{
  "arch": "convnext",
  "model": "image classifier",
  "dataset": "microscope photos of single blood and bone marrow cells",
  "train_examples": 194171,
  "image_size": 32,
  "crop_scale_min": 1,
  "horizontal_flip": true,
  "rotation_deg": 5,
  "cutout": 0.25,
  "targets": ["smear"],
  "num_classes": 2,
  "isotropic": true,
  "norm": "layernorm",
  "hidden_act": "reglu",
  "mlp_ratio": 2.67,
  "inner_norm": false,
  "moe": "top_k",
  "num_experts": 8,
  "moe_every": 2,
  "expert_mlp_ratio": 1,
  "experts_per_token": 2,
  "shared_expert": false,
  "patch_size": [4, 4],
  "conv_stem": false,
  "layers": 14,
  "width": 192,
  "kernel_size": 5,
  "mixing": "cutmix",
  "label_smoothing": 0.1,
  "loss": "binary_cross_entropy",
  "head_dropout": 0.2,
  "residual_init": "none",
  "optimizer": "cautious_adamw",
  "learning_rate": 0.0018,
  "beta1": 0.9,
  "beta2": 0.999,
  "eps": 1e-08,
  "max_grad_norm": 1.0,
  "gradient_centralization": true,
  "max_steps": 14900,
  "batch_size": 128,
  "epochs": 9.8,
  "lr_schedule": "cosine",
  "final_lr_fraction": 0,
  "warmup_steps": 740,
  "weight_decay": 0.2
}
Rows from block 3 of a small image classifier, named by matrix and row number. Rows with one number within an expert belong to one neuron, the router's apart. Each number is 128 + 32 x the weight over its row's rms, rounded and kept within 0 to 255. All counts start at 0. Numbers have three digits each.
After each expert's rows are labels from the 100 images, of 14976, where the router gives the expert most weight on average: "colour at peak" is the nearest of a few named colours to the mean colour under the peak. Only what is clearly more common there than usual is listed. The data: microscope photos of single blood and bone marrow cells.
# router: router (model.blocks.3.mlp.router.weight, 8x192), inputs 0-95
# gate: expert gate (model.blocks.3.mlp.gate, 8x192x192), inputs 0-95
# up: expert up (model.blocks.3.mlp.up, 8x192x192), inputs 0-95
# down: expert down (model.blocks.3.mlp.down, 8x192x192, transposed), outputs 0-95

# expert 1
router.1:098171144123089119166129096124135111203070146157070074111115185178180143163107124130146136128111164096089140070131168150083095050153082139146122209138149119126146120117167146082134105130089062054144149141143081215120163121120205132109127092115173177130136154148146113187118097099133107112
gate.0:147178143122120169136159111143192096151127103104122132160151121122188123109126157185150104148162073129136100135095097085117128144124119124138144131135100031148120150116105067184106160132124127163065126179132117116100091154196192159167155121103068146051094151093125131078142115126099110081
up.0:104156169097093190168142093133131083176129138095032152125158182123182112117109110167120091207179094115122138146105085184083119105102108124129125167138123079115154092115070083120105153092109120146074117216171131148064092129161144146176130130136078168104093155152132154115169113131112090155
down.0:129130111124069153101126097168087118178096106075102098168097129141125153146138069085126098142147136153120168085187117128096164109144150120135134109168160199091132045131073144154118185078134078135092148105144137124108174126125061155149143174089167164124141139159130105133084130162130120076
gate.1:142128136092119167134108122088190179177108101128176152134166149112086115129141119143128083074148142116112116114062144156155167069137106090122121140124133103169069195104131151155121169119120121171141130157113143148102093175133173142143144170166138146152097109134116181099120130160060170141
up.1:137110146129142195139144135090107122149157121136134128102129207159150127116130125099141164125179084049093112180112099167127120110149118118105160149159134108053123173094189122129144111091155105091112155194114083230129145158149154166169105124102134122111132130120104140121123129184136158167
down.1:087112076081119107086164126162094208173127143110113138095102109145166162043148050109146099136144140108185153095178095099114158123151163168125124129131129145073131111127087096106144133084122090144136142106096101125087104170113105171160115172158154150103116146170122109091101135165114169077
gate.2:132214150092134208121143137141125115145214114163134079150115059107164109119151104141133177189194101185138145147103131119133165096093113096067220130136092159122141093123044086140082117164145049145181125115137103150146089169121098156170118110113159139105147133140140151105123160165133117151
up.2:137078143112140169097123113166118091092108171122087154137138170219153143154105142141090154090122109122096125081093175166116109090139122187137171155151177138137068065142179146139160096114114174052123118134149147137140151104166076105107085115088141140182191065122153112149147079155132148116
down.2:110078112121150118114183179093099136159111111137094120142098085086172156086146009102129097157105128117187110096153120164143145127148136151089139129195107105125132143115109083077126205148119096151112134149148119051095121113119111155127111146181149171104092102149098144098112135113143164130
gate.3:107198122130115212092079130133198119110148111173099150115127181139140151132157111176179120128125124122151166123129125079146101131103168124163106139184097103116121152109137075127175136057135124154170139061124149131135123147142079119123073133085155065112085108140139109150095103215098115170
up.3:139061113134116192179088157117184144132090074144164186142125142138120119150162114197131119116085120163161099149057141135120177151119172143124122154179095128111092141135137101138159088172115140129121143112138163136077152149118127139165111204175173144126131118087164172102090143173100175151
down.3:126088108125115148110158188145136162127083109098091097094137099100151130056166020089162103149126139128137122118132077142111137114137137152109145144111102124158144090111090079101148144072125115140123155144132120117113085148114167146137112140185146149092113140154066114146092132094158168121
gate.4:134129129167145102115096119103187146074142074180074128125138085095140117121183175149199109120119122149188169195143095104191217161178174106117137114094108182169127184100116064139161138153130123194144108106121177078130091154077086150109113162079139122131151106127076119071117163190112149149
up.4:144126114153094137160098170118117131164035094134130088062122148173166156115157154143129142090110148119074174172114183126142133141181164132127158114142133159129206060097182114157157092139129162124151108066145099148130120093161092138159089135159159085122131071088155134121111123066102137185
down.4:118076090131163139093174153128068153138086123116077109111069059115155144062147054096177107140124149131172121082140085128123165105151143199097145120151104142089144100127122071095156112085115079143131116109133092097074104142122121157163111160196164166079108130146092098128084132117144179084
gate.5:137127115106194163183128156137165084115185093039125098123252143131169134163161123152136115159130138185115160131090146132154124130086154075144114136126177112127122140126155076137126175168142151162145157115127127088124100111126139134169131171125116084148076124105101101131102168163122136146
up.5:139127111232130249093143114152122087091136142111118113110132161140141140104130132140117115150116136136103138123131133055132117115140162122102083126103161141092128172112151096139127132178146185122095141099164152089115120099122061108068107170137151117190102156127120162151122106130127189126
down.5:079090140163116135083186154150114191141132099151130141134122078122156137062152077103125087121134109126157062115128117109112114130133139174120146114142157119080132107124183112092129182132131123128122129146127082116107119125105090179156098151173148207103116084171100134118090138144151141111
colour at peak: white

# expert 6
router.6:108129121108106103116117081128104078165170087135148182127111121168150125126119102099152073126199196167168072138144139158086128158121101108098136125139143135072105090105019140143115069173126152160103118035095154123112127217091141129157074162125153180073085126084150101137119128102148107140
gate.0:110135147114133174158104108098114098131062126142112118102193119131091128107141133118124125238196102087135139166120130139132151054141140120175130135087121155151081146128126062095134140113099120103134130171132136105103087118127121152157160098110151085175132079136101185165126134162100120098
up.0:099180159107118171114102123070094089124064125145110122118215148133128107139139125128123107210171114089131141169127119125139165039128170141172120129110141148135091163135161059110140160114087120095156136157141120131101109089139093147135145076119155109158139123133109186161143110166107121136
down.0:139082107124141151153153139201163107200095152103130171111143151138090110088124114117153107115128134083111101082166146221155160114159118104134111086149109151143131154116138150102132104125115096161169142100137199125084110198112077163143120152135164117100113140245164121121107143090118109126
gate.1:149026056176161118142122173107113101065117072095150097103151116158143138065171084133188097124176098192110051093102112137146115139160110129119134130120154106155162136123088163114154121139127064158141134098166155162118151093079148140123194168212137119149093173151102158140129144142108121119
up.1:136155180061107080079105090155090169119181193127065125085148136102137119177139075095157133105149170140172111150105120071160163133163134149142109155070151148141101107134120120095116194172139172084128094169140107158160172097115093144166149112140141150140123125137149127148131129090151126133
down.1:119153148030137113129082130133134168075142112117100155080102136151118148089132166136134161121128164147118156099109158078120115106096177063116098107115180145149166127142182153216139105100113130158159138125140076145090145158130185147097125185137133126121088128096076127124143090086088106146
gate.2:162247146093105156146138075118135155126159116118123128114149123146120143123131151141170110162182046215124141126147102140150142147091149118167156120111081137155131109168164084153162150091143150093088109116106214090106103090114088116163137146134116088145118099132107179172135073154100104128
up.2:172255144061095141140143076095147136084179106108119133143185141156150139131125165146176103183163069173110095131112110147167136114086140101151166131129117118140123102155107110175104179125147160122109116118121194056094118114102110129192121153125082096131109120112149147174136088127093100138
down.2:129154106148203082111139109153136114169110137124107120125055150047099120094137111143151132169129119104067111068246133247154153148211102109138145132149115168091135140120097100085132151115134079119118118107144134115095140133064073132154102157079147152113129159201179132143131139069132161148
gate.3:133000113086142086109120166149147215185136092098170139106136108119127151109126087178144108111158172245161133146094113026120132180144135120088103117105101118149138117092129141141119142130139118112124120104123139141136153103124087126162124114163192174123120112120144112146126128119157153177
up.3:119005112118146064109135171146115178174165131095144162103098113099147138137125081160148108121151209189169118151110101025096126174150112129080092152110125139137153131099108146119128130147138117105098119091124106130131151141107117110167125113155189172093142109121143094133096120108173157145
down.3:138074094065142045136153115074119158121113148094098199101120113139142107158129184134085147143138147140131085159028143087137101110102126161114129094164139144097106182134160117119133066139115101147142139164133099136164170201133118149134109151187117120116164195159133121146131131205129140133
gate.4:131070099104147182178103168131163088140149133087142107153138136093168111142134139225146119127147110082112132168054146079082142077136137124205136142165135101156129111124129160108170197159095146125139103150174127133105150130136159136151127175150128083080137163138115160106112133153101135095
up.4:146073082103163206185090115152146091187132120119101119131112118126140120155102133227133116142207108078117154093077159119090150090098152112167100158110116142140164073103112105126135147070107166133140117148169182164105171104110146147128159174152164116074119152141090155148136114141068134176
down.4:163062121118177185128127140076095094179144126127107107181071136170140129246099114119164152136172106133134119167090100160126108134165121163127141127183104169158110156136171115116106115141115132105114116137118147054125063169138099130142134143163140135058146130146163125125150129134142135132
gate.5:152153100120142160165082129150176129067098109079152149146108142088170153137113179163149120115051069119146127138086121094154152160158148107125138094149105073118148157125127108094153203115095201132175158154149072183122156142077168102157174136118148070145121149088118131148126175158092141152
up.5:124077110088122165061152180156139122111114117114157131121162136152158115099123096107131106066121103093147080142140154109140181141120098129162112129131134127187154138111164105088157145095156156143135153103121100167163147170134096199136066161191151152166146166172078126168098128093141094142
down.5:147062137092152170113153132069096152158104120115103145120109127190122116208116111112182140149143133100143163086105124097127129127126135114100122103193137172135136162128165091137133146134104092126129132140115143143108085198124132184125127136182139150082145169223082105109142144141115159112
colour at peak: pink

# expert 5
router.5:140232145162134145124155145129166125165121165143160164072144117074149128109121082130172141173169073026121194135135088094179154124086140139161111121173112159119162182164136049138145117067136145124137134141067128120099104077081095104095170103093111070149083151166109145146142149138099157125
gate.0:117074100101125162161159135148129060106197112127133059112134163230103100138184135171110110151130107116106103168071141059086175086107107091124188168150193077198106080121067140123115153189110118132146118078151107112115114213098100125159118133106122142100109087119106098158129110122169175117
up.0:109117145207092126116136150104125124110097129136147128088185097161137113136167136203077090129085083152139124148114115074156147131103142107150152164106121136190122110100161149120094133137139102171105152171131101142064051087032083151192092149191193147077096115132137096147117102153094113131
down.0:137168226107065106091134250157123139094080094131180103156126093147138116143137127098126164152095095089135154120089115059105191149109136106142138158089134135219135119113150123134123137092121166114086128124098117120115114098105117070108130075134071153134153072120107115107099140093133092089
gate.1:140109067108135138167157134133089156113153179103165119097168142131117171125126128080155126081143131131111101102162124091082098150127125173043183125158114075112104144111134073169110135174132128206078088108119099145164148181115157144161108176124150066156128046148180108120132122102168134156
up.1:113138185161080104093086138123137115143103083148091163143078156143134082141084127167117117148081155131127124174092130173148132100133150088206109130092130172167149170151090193103128110108128150036163157145156151108122108107125106082081138083130104173148136218131113165124134111162099119088
down.1:160184203190081130110123196165094118177114092190142104202105102102149129159131109096131135138107149115106135076112075153093150133095106128103133167097074122190146124103118095159136169101127180128064107120126167085121142077096106141124093089148121136138158073165092106128081145139132124102
gate.2:114088116110135080120111167126058086167168092137078110131118101177120117134142155147156158138065116130106122100187187129130109102184102092127177145080185137140097077133106153123156144157144100145108165174173089146165151169139118128156157164134137088087125185111123126103148155111138132207
up.2:183080157167104217165164129166165181055105161103135078112132092143127103114158134172134096105164115113145124175040138078089192128129164172136116153136137087106153083115113114104089130106115095120127124192116191132066069129097137159133150127153135159098088119160121142184151137164074100110
down.2:154107216155055135117125172178126149096146105148150091163156090130116136101130216122184138093129112117065180188101129068116160136138122068150149136085121098135165067101170143113125152113137149095120162098145114112147195125086151096113131104148108150202169117119076132122113120125144083102
gate.3:117055147151085165142136097139155067150045118123115133093149172158123158123165163082083134147015100127128147174156118171161153096135168135201113145112148127143141098134140133128184177083090126186153143177129127151128090102165086098080098122127091093134144105101090170100104146156101129112
up.3:102181107091157105098113160108089173123214155136134090141097059106101092155102121175176103100230148156129103112101131100108124136138077115055148113149135139136078136115125111129049107172158130096088110058162132088142157164085158151165163152112138174119140166145163110124156105073140123127
down.3:170049165090131163115128170147130119156068152079083162108126131166165151095153099055134150106151151137114128139126052125095137097054125113091117160169107158142149133118142128109171160082083127128143157120188158185150063127154079156141122104154105078066147088187150103194123146136128163119
gate.4:043119097157145175121151158129090141150128068130107095137099122106103113150150136069168101116101132163180109123135128110143147099163141111137221108143206164108067125117157148128131179189152098164109137163153150164151076170109156159180108125205132099169158151121124137090147126103173140156
up.4:121076148122105174187101096127098099114087091130169148068186089185146101140132116173134114147165104084105145169118146140118158146110146084147063168135152169145172141118099161122139101115169129089155141147126055177105160142044132139111161145068109116067107164140119147179089143189105160063
down.4:193143173145113112105137231150100128101081102069202113165160078131151122156110168083178149163124109112109173125086109098090141124145134119159133168133147111172118147102217130138113142056139173098098115117134121117148081079087136111111143070146100161154140108113119136127113156109150071116
gate.5:160156095107064095141112131140173153158152124193158162116110093095186147104148146207154119149186101091134129132123119132156146159087121158079167144168143156058155141176129040156135135097145079116159071068105171147109134131040143121138100103124095077137094180128105095094131136133135138068
up.5:133102183112097067087187101113124133185152127143133056141163174181083129148137184128095120116138107091153075084178137161081093142145152152118153098177181096139086097127046163147135140175162172167071146079128114156165162175195144133106089164093123096139104095069111129123157145115180142086
down.5:127148091140157113145151062175193122140142197145127129078146178090104135109120148118145098147129165112052122167179136070103058165158204139128119129112126117049125166133137063144187105109119084136128145175143058132052147152150108128107133154121186155120177180159100138108124104092094133109
colour at peak: blue

# expert 2
router.2:115067148142045129147113122116159164083100146142115140149124182169101107119126131095057148106156123170107114122116122109134070131145130103134120096133095109118137107132180190137148086157125142123125107098153119083137111023138120148115121087174128163148176057131103168112168126220098147118
gate.0:166167036132112080115102132126139149111173105107169115123139110107144133072159093182065115109083165104159104115130130143147162112159096132120175072121137148145090018159153163125179089141137124180118108159099104140142141145117168090113127123174109093162124092129144134167149159135047151088
up.0:068121214118138185145172110096120083149094104119136177135144178162151122142103174091121136128170111121092167110135120138126173107101151107127105180125123128116149255133113085111095137129143118069117165101176114095085118094145087168147108111102121127087123136127086100125125127122231079179
down.0:147183129060081036088119082127098134161082133066136114134145132191109131127113100102097155109133133132120086071187115083125155098179154141141115126152154165119155096155123124134153229124140117121178151105114204129159134154122120117122134221151178100100160124113140113155126124164146152115
gate.1:100167083140134132149104140082135142176146074103137068101126090059127155136126202110101106079174125146153125142119114101166188116137203104091171122108100154141157114099144137153182132159118109136087176108155079166145126172158094140153150166089109165114149132055101104116128150133106102212
up.1:123112135122126181122137149174133149041132153148129197142080150153146111143147099106162145145104131166093124119140143114135121151158089129135136129147159146090127133156088117116102121106146175107149103128131185126106175173120154054124121100158147137097086137173208138147142131092163115096
down.1:111133114038096079164153061192161180085106104079139170135160144174141147126127147091099165098111118134164090108159090073084120114137138168121104144172178152135127082118121166131129159180107128134135179129141195133123121074097117120131110158077154124121154105143173130161128118125142137119
gate.2:119164140140092130107067098109118158080097070100141161103125160151172105102151110092124122166111179106158134144129110084147146123172156072143100092109137150116203188119137098158156158166143120155152141114170121103162131125124108115108094143126111115050136063124116115088122128180102132162
up.2:034168166102097093163072089137100160090149130122135172133106148138175119125097092110092141150129255113160112126133110153115137092173119111112111120157120134119139149133099099108135122132121134109137140099152095099178130097119089108118096117130071193140144098112152103117150088163153106124
down.2:140148129157143100129094161059154121144133115163124140127087107140101156146148166140162146071127131126104119159139136177108104165109165109151149152080172080225118185116075127134113109094139151135064118103107084159127195132086128099104151104130125089127143106112159170185123122084143152109
gate.3:149143114096125142164116154135148148077172131119075103091182136084113147098148130159159070157171172127188155124078115133116141138085126106140177122058140137112068109157175129118127104183152100128103151164128133111123032108141193150152085143124124117122117077078105133194138168153150144091
up.3:144148155096079109117077164142139135047192183177097187103143172154147120118137160185113110131172158131098133109135093123110111119125111138125139100137099101087095100145148118106109033181118148134098098064151169135123132072106130128176115105090121118132064113159163148177145147093190088103
down.3:144064099100125095165094118161102158139136135119158142138171163153107143154135079108158124167133139135165069131134143135142115134102087142107115106175160149104148068123106172098120111184119120113127101166138203188090103062145046115122151137117119113161080111120116113063171129145084128098
gate.4:125075127069114169185154129132156109188079107101121074183188094094099119090123128106113088149145113143201103144106105135102113130103199102157170102133098073195133187121174116123114143116122108165092132172129157118158107170150158170124125152139083112146081132058063130112116159166107117147
up.4:149208124166154102114146112103099114087149148177130147083073168154178125187092213168198134066108106138084132130104140104148118130103094148162084132117156149104095062115053191135141112143149136121146122084159091133089145126095120109156137113104190137082176085150164121145113093135108109175
down.4:129222134040124050136098083161103117108139124099104137102150141161175122115148120142103170118130166142142122159144140085142142089167122098143146152157179119138113104136103152123120184146127153076142138111135207132167113114061146076107139118143119146135091099073127097165134105139152112124
gate.5:135199094160115158115138160120147128137193104090186078110178141103101114132138114170141118131102124160143113135125144124134118115080154090122171108108162090120048125080093116147120151176137085128144143122132130134142154178129109116141160167143110166123093116109131102136115137088117148091
up.5:149119098151123186144114129155134092100121114096136111091148114127123161141149166160151139126127177151078069134189146108130122177033137100140038109124122117140121145105068113148140234170141062083096144142136098156118145110142145086117172145084110105079088154145095100132133138163127152145
down.5:104173156065121127110162101176131172099076126059120161157107100235215115095115096081092164100146121124158100060134112107109164120164148139089147121172166151106123134144096114133134185137118153126159133070155190137158079141104072129133140151113151126100139084135180110185117144127178134123
colour at peak: pink

# expert 0
router.0:131074124063169144166131141166134150152114209094086173166112224180070129148118094130055128147076158142114125141082153123061087111125136180183122136193172117126106070118157169090148125083116109114112119155080082117115131163164111113158076128127102128149144137160091163124112122161129137147
gate.0:135139086105172021144114187141140117151090151105088133154099162090177108155134131137140133097176184220144056112121152102108186145167154121165125124144144110116138129134127061127093168105142139101120123123113152174137145176159163131124121154125153119101145189103142149129104100099133173177
up.0:111153106107165061142111184154127144146077106086118125211069140091178107145141142132128138098133144184179112127153140085085171169188153129177104130133149144100193131120132081135122185116131139132147138102110145151150131147191177141110137136132161121069126193107124103115116097147151171208
down.0:125151156141135180110177089153100161119088148118070097115128141146153168075144092118127129091153132140105170112185123160134203148115122096116112107164165155141176073128137125162134161088142085077150182050066120063125142181145160145132119124059133099136107140137143130174147153140165120067
gate.1:121106094139134204114139121080147131081145053187130127095147112121140118115186150115168141147122153156145091109119130120147192116134157095095153122060102172175119189095169124163147121173084147088185165099125145146092156113119112117146117173187163112083130156067143098182101079104153130167
up.1:136129130177136053150102067158113122151099150075152075152116123122113175114087109159124117126209137122184180138151122133166086181105115144156143110100161172097099057162081088096132132118141102128148112119143091125182085139149196111056156103102062111150136101161091154102154213137127116069
down.1:158229154153107159080160159092137123168141151088125063128163117083117119135117108122098144175153114105101110122145091125129167128130128141108087155106149180158141111146098086116112073154119139126127158161113148105106072059129130125129136115105134141145141121102140139131126126092101091127
gate.2:115171123127135100110125168146097177090228113154160151115138117082106132078138136149129110091124165122166133149146114137147106152162142143100155133090135157126130098116204138110154157167131072132130134081114098140135034094133134134083093120108114084158115138091158110125135092113177038137
up.2:147114133135140227168137111130126109166028150111134142095099169133128135163131115119170118147122073102109134119110114096100145140103122125155110128157113109155138155134000132133100112102125140131117120173165139148154184128116098111180140135160145166079084119143106181144136155144108180144
down.2:121062143105098076119146139110135075161164127110139095128210132097079132251106073144118139189134158117209078093108167168153134129171124123127124117114086134086161089112061140164126108135127134131103137180131164106092171033175197171108143146161128163128181145075140153102116142149093168136
gate.3:064108060163186115170082096133100171139144149102153130118148121160140140115150103215123144060189169164139111137127092061137135164115152097110201125150183081144118072105120134121139194142122122150137146147136084165125144136136166123131124103127117144053112097066129069119107155117188079106
up.3:157171189112114171099154195077155142138117079124141125116138095081105111139129144063164118172077080061154141124116161177127123086126092128130088136111073181166145205114178081140129075138134120087139121093132208118140101103083071121130132128092104128182163171125153168122144108145053141168
down.3:123120133166107163079157130051082129149149148115130109173180139056128142228124022144128111171118157156147096103121070137105154109156148134104109114198148126112160075118051124161132207153126163065130136144129132047103157104164186154124121100132089137171116091077124147109135134090105125105
gate.4:110104107179156148095098157127156224069133072154138133111103123089162114133132146059193134078201156152126148140132099134181121162121107096114176122100162115152127112102101121129164173121120078110181140095176097169169083160114124075098148159125125141098107146081102144107129186175118125114
up.4:135118106142145193153082183097160153131052093154133094110170198116160117035102155109072116178111131072174168156189095098111144155133133095164106117077127115120084107102170169142141131137147119116138122148106084166164109070200083151085157090088147133047115163124087102168143148174133164184
down.4:114164193108155179110118145125065168126160144164104143094107147052146110173136037177162142166132120117111152097115064181116127104135125133128116129162129173139174145135122100188166139105141154164140151142155133086136151075142144147116126119109072132143186169112121111129114098134107123121
gate.5:114148103162115142123151136125098100029116108153162124107163077108124131123167155181164107104159126104112172174153149152126151113108120069123197116107185245148095080151155129143161094138106086120163121177160080120098103113077085150102164091130138103128140101139117171130120200181119152122
up.5:112110175132128148161113168133114171111051126075134095174150169046167117137156127160190138129145187165133149146098228168081134109109110125135127167190144137119076081163123094118076108128134128150087102140136070099091124192101130139173093126131148096109166152131123147109126123137113135134
down.5:136051090128110213104156108118109085166134165113095101078105142154102130134127148146178119146115132170074136108179135144107138135159156141135104103102054139080161111133169101166113113097126164129144171124093132058080141154159183123131146104078182135133149155135137125071153114076110196120
colour at peak: grey

# expert 3
router.3:153062157120128075082134143134129141099142166139138115126082176144079123152128156123142117071067155219071136123132185137075077136117095111185128111141171104138108092185124171147120049126127102069083142118158126114114146104204141083117151082146140095177137108118138168116154099125103178073
gate.0:167144104133126158150134141073165076113122125114117124121152121133193105132164104162121156090157039162090087146121130073171106103134165121179138102139101126140182149132143124145214145135175119152200159151122180110135082133142055107118144110146079126155189055125143164096134146138094126156
up.0:116149182098141105104143092121075140085209081138112095142092112186103137178161108074097127173150249144113098105144109143109082066141116168086149137164123137121131077104127090114112101136139153097063124105122074154089063166104129130149175116129106103105179110154153101080119083121139153153
down.0:128186072160101000102168133136147163150134102167142126093145124109126104106123126131151103143132171125161098160185174182134160132107133115122102140134151111139137172121154146136122131181153154151134119141119090148141121040162107149131091138100150177141078132118165182057146171119112118111
gate.1:129116116113130083137131087146050153110061137145130124137194088080107150133116203106110109068129065065120164109106143137143119103085112107123172101120102098156120075148220121086156062160124171128105163177154136144155123112137160122050138152201110168132135134092135102132155102116128120163
up.1:138135114134123198133131088085181061165135149146122107139076189162155123109137073139171117159152146122129137132149099136122128166159167120183061130118146191105156187132050093143151166076128142133154144093118146143112117099142115146171105138090153092078080098207105170140111151138123148079
down.1:134142089160100059083186084176083113093092121077135127183141094074182128133084152135164086120120109100135140110163111095153125109184136133120142151150085103136131152123131118107139156000130123122118144156169066112129189117107151127104122148089169087134145129066038110116121113051167113120
gate.2:108110119095107151070110163123207120179199128116108146131138144114123128096134105214105106143159142015182119149091088165163115125159164133123124129049107197062131170098169186119111132153118115144183188148139188105096150245130111120149127162111142196140163108135130139087135131154136123124
up.2:177177142122152146177148112139041109067074129146112130141122121171142134133137160026143125149123116182100101116138166089096142162117111125119107119208126092172105118170070050132131128113128127118083093108121071126120106035111170149075120072112111045115117142096136090146148094142120140156
down.2:159098081185115142142157090205158165118130115125157094130119137139146133132141067129177095139142156110145130129238144080154143138125138172066120107162144122082117112139109158104147103150122140128130122140135156138103135039131082182139137150081143123108094158148089140107140144181168117139
gate.3:139139065108078166079109126135075140091145154141191134121117172145135121091099152150177073159082117126149120118108094151113160157167105141131089135121142176166180167120172111095186122130194103111184126118145132178128104086127138154133127165125153093103141135117117123114143097119142186092
up.3:118134130115120087099113170061135118131079124114156173129074162149139140105122122102080127129110143153083130119134099122128105198124077102177070111181173202211128125131153146126204138098145146139177148111191083163131067125134083106107080134148117130094112077125079111122168115105120199163
down.3:209100145121126060096154098150136182082135108110137112185121130095129117119160111135140161153094117135139142109255181027167126129130101131136178159137123111123151164164166204146134134135155153136129139135138129150120144088153101131145127136039110164157122166144102163093189152128078104042
gate.4:120166136123121123098124157135151139092198034120138115129127114076113131146150133145144130137110128105192168155111107167128179160049142098112118119143103103149049121111154030146116099166104128164122135152166148118129123148094148087158123132058049101144080143054130097148138143101132089082
up.4:104130116121122114146163119095210195091114095098119084099090115105173135159161110187147122151052053141169138116076146140114120183067118105144142119141144083149069159130141083144098165117090149102139104104192159177121126134109197144144103135052126116147105176077159135119151159097169146073
down.4:163101104122084070101128106182112197144127091167130053143154143100132130143141093115163149146125138139181119172198167170148110172146122140136126126127137062089104074139138142084133033168130066122112118130138168116164159058168100105143100172083158165099128181109089165098111087131156114090
gate.5:114110075106148144099141135128142065119155078098182200096155143131120119050135103140117129116104127141157131089176077099111120096101114131129142096151133162177183138120089090115218131160133133116145108134186086127123063115122102124127127143163076106139123140120136118155150183146142117125
up.5:139143177115133094116121127129112201126135164137097044165119128116136119191143188092151141111119111117137119149092137107142153112149141125165150120117132090092063090092121132121117126063167120144102146139081120116124195162155118198156157091096138155082122115132108132124132097116132150115
down.5:140141138112092121156098151115082104189104157099125074143159143119142120193106115104151129150117154132183132160143149110118042123142102134136154140119149102130161134095144195133134158185134137139090157200087049141104146067118073098120099156083096112090119147095085124137098132121124084031
colour at peak: white