config.toml
train_examples = 194171
horizontal_flip = true
activation = "reglu"
moe_every = 2
experts_per_token = 2
shared_expert = false
kernel_size = 5
mixing = "cutmix"
label_smoothing = 0.1
final_lr_fraction = 0
warmup_steps = 740
weight_decay = 0.2
Rows from block 5 of a small image classifier, named by matrix and row number. Rows with one number within an expert belong to one neuron, the router's apart. Each number is 128 + 32 x the weight over its row's rms, rounded and kept within 0 to 255. All counts start at 0. Numbers have three digits each.
Before each expert's rows are labels from the 100 images, of 14976, where the router gives the expert most weight on average: "strongest on" is what is common among them; "patch colour" is the nearest of a few named colours to the mean colour under the peak. Only what is clearly more common there than usual is listed. The data: microscope photos of single blood and bone marrow cells. In brackets: how many of the 100.
# router: router (model.blocks.5.mlp.router.weight, 8x192), inputs 96-191
# gate: expert gate (model.blocks.5.mlp.gate, 8x192x192), inputs 96-191
# up: expert up (model.blocks.5.mlp.up, 8x192x192), inputs 96-191
# down: expert down (model.blocks.5.mlp.down, 8x192x192, transposed), outputs 96-191

# expert 6
strongest on: smear: peripheral blood (39); cell type: lymphocyte (35)
patch colour: white (74)
router.6:173113129222103151107133090085129157130125148120102074089154123150192152152174155167132188058093131127099103107095124137112149140098105125142161081138110176111134109105090097202068213125154114135176147105128136154105159129113075147137152129145121126065132153126149114113102159094097106185
gate.10:095126149112104122086089148067114108032085109108146197112158167106097154114148136103129175088084117196135132133160146139176146159133034149157116151138161104163141161144067096104143116142136143128108110199126124133138134148165191108132129117134131115144100141124148104085114080120171123115
up.10:132114089122128106109163160172141148187175145185098032102092140174141090145137106060119113138179114088106085156099149127097116094102193134108124108114102148119136104122158109153112128127112068111167123130113130123135116120102043131127131156094144141118156085124114148142098147144089108142
down.10:042152118204151098075132155030151131108096145092067083139175139131122120130111086173128161080117119134109147170144148141101110105115194082115125153157102100145122115148158140131162136151190164097143169089089102143113164139126100128178128126129192086065118157150093129027142155098119115133

# expert 1
strongest on: smear: peripheral blood (45); cell type: segmented neutrophil (44)
patch colour: white (50)
router.1:192125136130150143152096088163221162113112165114143140154109119122189096082141107146177177152166139086045128090079131116138147121100111124134132133145126118098139118110097131124130140113129102117156169169124137162089164058111085128075119130148099121140152115114140119129093120172131058156
gate.10:130113128105104111145086099114161134058173099140082099135062165140071133131104098148109102115155104177188094122155157134194188144148118067169138105158146118156108089131135087102115081151089159173136176126107187129110092113139055125119074117088139130168144132180143122115115151130139106073
up.10:079140141146080097126135165141143170121143135201111129136158174117060118133123145077176147105137142044173084142133124115082125102134141093171136152193141123167092094118255112047112122091153124119158115192171088107108124100128140131140115174155161147120128159071147126084109130112116155099
down.10:126164119114105163084109150159127133136177147109124126108100104172152107125126145149115155102118133139128133156137111126178087166142073123117131164123083090144122121114117159199145080147141141229114080069176068124132171136135106170107137113111152169116184083140195127121127149140118047130

# expert 4
strongest on: smear: peripheral blood (91); cell type: myeloblast (28)
patch colour: white (73)
router.4:146097149178150096087139098198171144177118165129068113128133145096186149160112096118118167107112122088090081125156149136128125120132118103171164143095102107102084118172131091184091152135105126090107190069139154084143169121129112121176176125102133132141089147139122110116111144155106061158
gate.10:070062123067158098131168131128159141097139140088115127140069185124142150180103100096086137118095144145192116135209175134173128118134117105185142155125135105139091159118134093112106109143119117133139080104181158092139151153135081106144147144119163177144155195110133127147153181133095088113
up.10:197112160083119180102183104099108108088116113034147179116065098059138133122131199185152121147074150190143167122114132129109102104091134138083143157093112141146098148115121161174148110163153116124122081096109138168122157144118179125163082145116087130124134164093116102156115175141137095148
down.10:131139102108098143097133158161105119178087103181089187120087188149138182112147151149032140141143121129151161103129152147170102125119125149077123144147163153144092111113115153043145122105124094132128077073198100120105142097062127120081107136060105117113182105092096136123185127141127095149

# expert 3
strongest on: cell type: artefact (27)
patch colour: grey (58)
router.3:175139103166112112123063136153139169098109140130089098115138130116179142111195161168150129113109134064099124112142165159105136146109123127098131092092110111107132129109129133157154219163090109061132096203154126144156162128139114143114191190107112112057096160120116175163084205098137074165
gate.10:113174114122148084146045166163150129138102156209128150094106077109130070090137142160126119127179122128182141158156112110088140160104116107076128100162087093157158107139132162125150164130099102122102103243116129187146152109114097177106161179139083126078117172133115136191165135109123131147
up.10:155103122092128139124246125103112126161154137128082120119177179147101165116135093115123154119112144137093099115079120123184099103112120151166108135102150154101113171122109099166093087099135132141151105002142125089108129118120158098168095074135179140193162075107112098086118097123147116119
down.10:149069098094085185068147134130078106177124095174132127101081108181115147105158128121141097156153109144085098101155132155129087113143209154106147155140112173122138096157128152103151165106159096187129100111125066101137092151080111152084141119163081071098094147086113073176095146162098141151